{"model": "image classifier", "dataset": "Sentinel-2 satellite tiles (TerraMesh)", "targets": ["main land cover"], "norm_position": "pre", "mlp_ratio": 4, "inner_norm": false, "width": 128, "positions": "rope", "loss": "cross_entropy", "init": "trunc_normal_002", "optimizer": "adamw", "epochs": 37.1, "lr_schedule": "linear"}
Rows from block 3, named by matrix and row number. Each number is 128 + 24 x the weight over the matrix's rms, rounded and kept within 0 to 255. All counts start at 0. Numbers have three digits each.
# v: attention value (model.blocks.3.attn.v.weight, 48x128), inputs 64-127
v.4:162101118091096152085105115131134117117122130143089129126178158110153122102138143138082138147156085109112081128127145151126081145188087169145099135096139107097122128148140128095106163129130136
v.5:102131149129144114111122141120134142128140109138141128140130111143130133125142116130156111110103118159144124114138103124120147106135121128131153122132135133177123115117136117130135128097115118
v.6:124112141125095153119131133133102110137126120118120132109109122123135128129095134128110147142108098126125139125176135140128107151117123104159132116121099123110133127142160124117135124159116141
v.7:150113124121129143148154106137115101112119131121125125116122135118129119122119125135110143157153151113119119137113140127137118137128124127102085140124122130095126136142120127123147117156139143
v.8:155183124175112101140107148133128139166136140117127117111054160126098132162135131148125130118087134071130168131121118133134147142097161133175154111152117150118147138103118148145133132126136112
v.9:190065128074142129091138076142124144125128125144135140148141116131132131078146127143121112152158106143082105120084116124134107133211094150095091141056129115107109124160129114099141125137126137
v.10:106145143121141113127133144126134156127137118142153138126144119154129131119143120123150112122115124141149119107134102134124146112138125107129126110138142128181123122125148129141127123078130126
v.11:238169125132126075148130116134123143188131147131136116114084149137120138132145131123123128123130134119077139116074116120136136107132146117078137108138129126138160151102105154184105106081140093
v.12:184131103127166099132135115138134158165135139138153139146085132140098141117160120130164099128119126120130157124047092112139149135164143131118133129105141129145123135114129126142151114124131107
v.13:073133087173110179094085180135158123090118130128099145150136173095095124155148127126133124132087088063211153160128161157129104189115138166255145124152140139106106111108156118108121182191128129
v.14:188091108158102182094090176133134107123113152128093128145133170093108120158136150109115141109094090132103135160118174135135093156120135131183146104157133124069143131106149138147067163195120099
v.15:242122107106126096121120086146130160178125140131137123141071138132113130093157133156121120131145125131041135102055118116142123129178128144074119132082128134113142142139089141126134107101139116
v.16:220154139119136076147141093132119143162126140132134122105096148130129134113142142116115127136149132127098132125089115118133135099145136105080120114130132122127148148121118141172118104087138110
v.17:130104175152138109111124141111119140147147101135156108148156099146135136133109110140146119111108151169095106111127102127120151099120138126085150108134121133149154130119097149134094097096123090
v.18:161047130083166135061132114139130147102142107139161135167133100138110136103145100161135098147098106117107114133060100134138121159210110202163093110046116116084099115155154110088157140195132112
v.19:081174121133124114177144133116129116130120139118116126099139121135146121138116137109142138117145153145158139122177128116118144096073145075087139136174140131189133130103120126167131112084127135
v.20:252133117127130095132120106138126144186125148133127122124095151130127133121154140126126128122134126148056134110067120112137131107157139109071132105128136129128154151107105151171091115093137092
v.21:171131128092093135105105110130132111138115134136080120115167150109165114108125153135072148138172103120092079109161150150123083125172083139117110139109134114110130127143123133108089153099129147
v.22:124115154104129137128145119123113117123128110131134124127175102132156122112114138117127135128148144178097098107153123125120121096139114096066120115129136120154136127128119137142099110100125123
v.23:089093059107130188139126116143159131086106160128094180136151141101127119104160159126142117119149102145172147140112154116127098143140108102155105167126154136132080117124172089095143152175124173
v.24:147184073111099111154119133138121096141109161125092142077105169125129119148158156101118144133133127091159152136151130137129108137124133095142119119158151121139121132099167128173126147121146133
v.25:148105104142091179087086162143138119091112135126097137137132174095106119140148143130102137132100086085139134155128165150133078180149123163225121118125134127065112118121165119109106175192125129
v.26:219135104121158087134126104144125154180132137131153130137062135148096144117162116142154107130112133110096159109043091105141149129166141139105126125094139132135129138118115127145162109111140113
v.27:126175130184118105135111162127131136154137136119142115119069148129097132171129127143141127113083142079144165135123119135134158146083162136190162110166112151119143129099115150136134130132134114
v.28:141109197160139136098118160107118145160147094138155098157154104133126136149087107141128136107091129152094098126121122134123142107119135141132158099131105133112169134119103155131073116119112087
v.29:074114186154123125106121140112121131114150095121174104145131088147128135127083085179130125132099149122096118111161109131125146141107137179124141118107089136116137115145088139096135097121125117
v.30:190094143089125146110136091143120134133118120136116139129152130125142126094135149116103130139159105148092105118109129128130099128186098113097104128099134113105126136151139121119103126128124133
v.31:131171131181137107154127148137120146152133131109159123131047138139075138166146117147175122109070159096149187133100100109137167144098177120172158120147121164136130130096131131147155113151138113
v.32:075117161127195085154173106115114148130158110132205122139096065169116141126109088136183103128124181159136149119105083106131187104106153118076139135108111138157125127145108129133183077111129117
v.33:189101125081109141102119090140125129136114128140096132124157134118154125085141143135085131143175104136081088117126136135129087127192082130102098140087136110111126132150127123104107139115127137
v.34:154159090156130105132106132137154156165128154126126131146081158127098138134151127133149112123116114094138161134078123125137139144123151146157148134136141139145132135113110134135142136123136118
v.35:097175136180145104162137154118124132144142134122159124123081119141106138168122122119168127109097162127159167135137115116130165119066172101132159115176121144151143132098122138164133107124127112
v.36:161163096124106107131116136126118104159119144118104121102091151123122128149133129116110142139130113092144142144144134140130125140122135130166138115137120124106137136118139134153119145132133120
v.37:066186134197128133170131173124135129133130134114134122124095141124105128169120124114153135107094150121179172142152141126126156127045178090166170123200124149157138128093123136152122120133127121
v.38:154122186114151081129162111112096132146145103128168117118133081149142133112116115133138122136133153173092107103130092119120154086140127108055128109114106125156133135137114132145134085086126108
v.39:091130161117092155131133147123115095097117119122097118097167132117160115144098141112085163125143126123125097132210158142120101121108109114141122117144114122107134126134148130126099139133120147
v.40:097150121124168093162158140112118121134139132131156136114147091154137133141130118099185109118125153171170138121145092108119161089104147078079137119162142127206118128087142119174140105089131112
v.41:189105140163078176103090158143126109132115130117093112132114172089118124155114153130077162112100097105074132152139180147137092157108130135186141107151115127042158138128120150126072154184120116
v.42:097143167128107127120131151121101099134136108126141112095150107140141124149096117136115145125110154126111113110201115140121130124105129114128134096138109124135137126115123147146103115113133118
v.43:128210090201029165155061179129146105140096158111044120096111226069132111175137173107079170105125106065150144141199200154123090158062132105204165133230155144122151138078120153149069180105129137
v.44:081081188111171136104157125115103126099149082139174124152171061155143131124097100133147110130120148180134092122133098126121144109145112140106123124090113125122124109154138119097133112135113127