From a checkpoint of a small image classifier.
Model: 1.35M parameters, 32-pixel images, arch vit, norm layernorm, activation gelu, patch size [2, 2], layers 8, width 128.
Rows from block 3, named by matrix and row number. Each number is 500 + 40 x the weight over its row's rms, rounded and kept within 0 to 999. All counts start at 0. Numbers have three digits each. After the name is the row's rms in percent of the matrix's.
# k: attention key (model.blocks.3.attn.k.weight, 48x128), inputs 0-42
k.0 117:419462538522482449539500442479505459471420528482514513545490485573451484510483548455564469463482528490601504495428515498521479415
k.1 084:523458492525513397531464519470515432454489498498463538539507518557540568538513524485563481517498543449551444500528453500417486543
k.2 103:479532505485458441522451500446528511518481463602508465509529537501537511517565535520540440539545514539529420487583462521436411498
k.3 109:431531519578427406528479500443535432424469460546458471555518534503537514555546501501491487526487482434528458513493456482464499562
k.4 103:506491518531525563528440507494519498480476548462510515449494558518563470534522492578541473493540516470517422531487547528465494520
k.5 103:494512532433526541479476498494504592497480533502485543515494455453449479508512465457542509434503459544469593554533532500535503516
k.6 095:570506454499400513516425516518477476503451583530488502547500413472466452507443472484494565514497503521579537500437555491544522496
k.7 095:422526570439552488447527482493474516477582442418507552507476500415470555444489507444485481389520486490460484514509480483463542485
k.8 094:541516454480523508455558566544453463530552551455514468499474478478514504443518463482380578524500427478487493471525502487506516472
k.9 109:548513449612458437567473497474512437485462537531432526532496477562521535517492488518473530554528531474550463502468530538514507520
k.10 110:429469531500461478536445464486579553472434471593507497480536532505507508566490518491549410511495566521500492496521480489502491477
k.11 089:518496461598415451576424451475544507476411518589442510512522489566516514576451497500500489570526581509576464473452522539523497495
k.12 104:472540523496501515503508475488430479544568474468553459557516516460437480452513580477499498480436552454485509520441546504487434471
k.13 088:535557580478439470451446458472525488470548458523509482485529552528495516524456483480433430475466396453530455551477499496450523544
k.14 101:481482460407573616481520551591513532487554518452518501433490511423494499488476543480506522508540455490435539426514466494548508483
k.15 081:505501516459570453421505487493529499481573419498519458482567578459533501509565519524532472495541480488452441492600430493428498478
k.16 103:541498446514493540526497511499441488570467511487513483511450456477435535459502460471527599564483511520516602502451550540543475560
k.17 082:502533529543441486456427460528558569560470369565434544467522554472555588525468522499483491550536546496548488430507472489475498455
k.18 084:534519542496521464471543493475561500416504496465514535514509467405561520513575456483536475434547465492455463519508428496472567491
k.19 083:481442467521453497546413463491509521477440471541504510519527506521525556597447532476614459488497559530505492497446471531540517558
k.20 117:401457460545497453575548521513547503546462500581479491504499515551505564472498520450447460533494585503522480444554508490540492470
k.21 112:542508437517515507485564534540438440549554519447486508532465459500507538435501495453420589507515479481511473458480498521513519512
k.22 091:462490504412563545449545531516495500561516514470581433443467521540465489448510526481522467485454460516470554489546484487503483468
k.23 118:483459422572500469557578525532478434542513545535485474524457479591489572457490493447410516539478540480545464430503525486539510484
k.24 090:501468524451511538462501461497566490434488471480469519518487495453484489537500522393569465442500590469540472548501451447476542560
k.25 108:548492412537484545567507585568507518551509535521475511474522487467533448496496550525472565578520546513486518459533535509532485498
k.26 088:422489545497423496493480540504487470505496505542484462479493547531511460495481467526398441501497470491499440508539493455489448487
k.27 106:541535494532538429505472500498450484473456535458493560567509463472443557466469543472543569487436513520549554514441556518500522500
k.28 121:427481564434552530452511533495528503488536452436509477488545533449478407491517488508516466460487450455475525507449477497532518553
k.29 107:453537562535476483454518469464393506437507467502448510538454503455493486467520457486490494424491479528496427506504553477473479524
k.30 113:401467459453489511503530486508418529510515528515533406536494488509411449434477517477538495510474508533485556460502531474534459519
k.31 099:450477550589483456531472462455529501467437445545473519481491528559494597557479492547534448517476509508540488475444527489516516481
k.32 103:488499422463504502480513487519437435552529489472529425514435446543409518443423481458448503531514526547545511454449472552544493454
k.33 083:533497454543438498561416473484544495506408539572478503508545472562513422590450499549579506551517569528555502497482517533542477502
k.34 090:563510472462534536476587555535443417523569533450486492529454460455462485415525461493398561484482443471481529520509527471490510513
k.35 098:464509481547461464519498497536531534487495461556467531518512524451562584519507491436391500549556568470480430463520431526468537499
k.36 091:552570480489448604521487512486528535553576495548526456451484470480519444510476488562494506509473452542404516491536548422484502463
k.37 093:515502495511451511503466489514495451482503418488514535466443465468473612524485442518450520554493526501547504588404470505484533408
k.38 094:543479559496428518468431460507556519481511475495498546438562541550572429571499496551573450486575446501469459495514457544502580546
k.39 114:582509463499462509520517486530416527543475518510518528490488404461465513475481483463508580517492537548503545567475532509526533440
k.40 119:628528504513482520451488456496525457487483468525511507460489459478576510536540464465548528498555473510464499504561404543494594521
k.41 082:466446474505512484509553474512464495486563433524496473503481474482495477527447447493404528517452547502486478505462520446508534487
k.42 111:502540545472494503451406489493529604507477459496516528469524583498547515520526558505542468494544507521518459474535482534452447470
k.43 077:570493458582488454564496484459500417467501546527443536550537464455507477512495480520484550517510530464512483540491542512501534537
k.44 095:388441449521505466531526490506525489527513454573503452509494537541486531506472505397424446549481552506485477424541474490519501486
k.45 097:539506419600441439593462495482533455500432552569444502548512480593529497547483494504488508571543558493549458473476511551531505523
k.46 107:386461535475527494529514508480539543477500464536509519483527542476506504513529536470549413451483535504448499516561476467504484513
k.47 106:589506435549444513549453503472504426538437573538479484534496455570467422516461479541513537541491492514569527497460556530544487525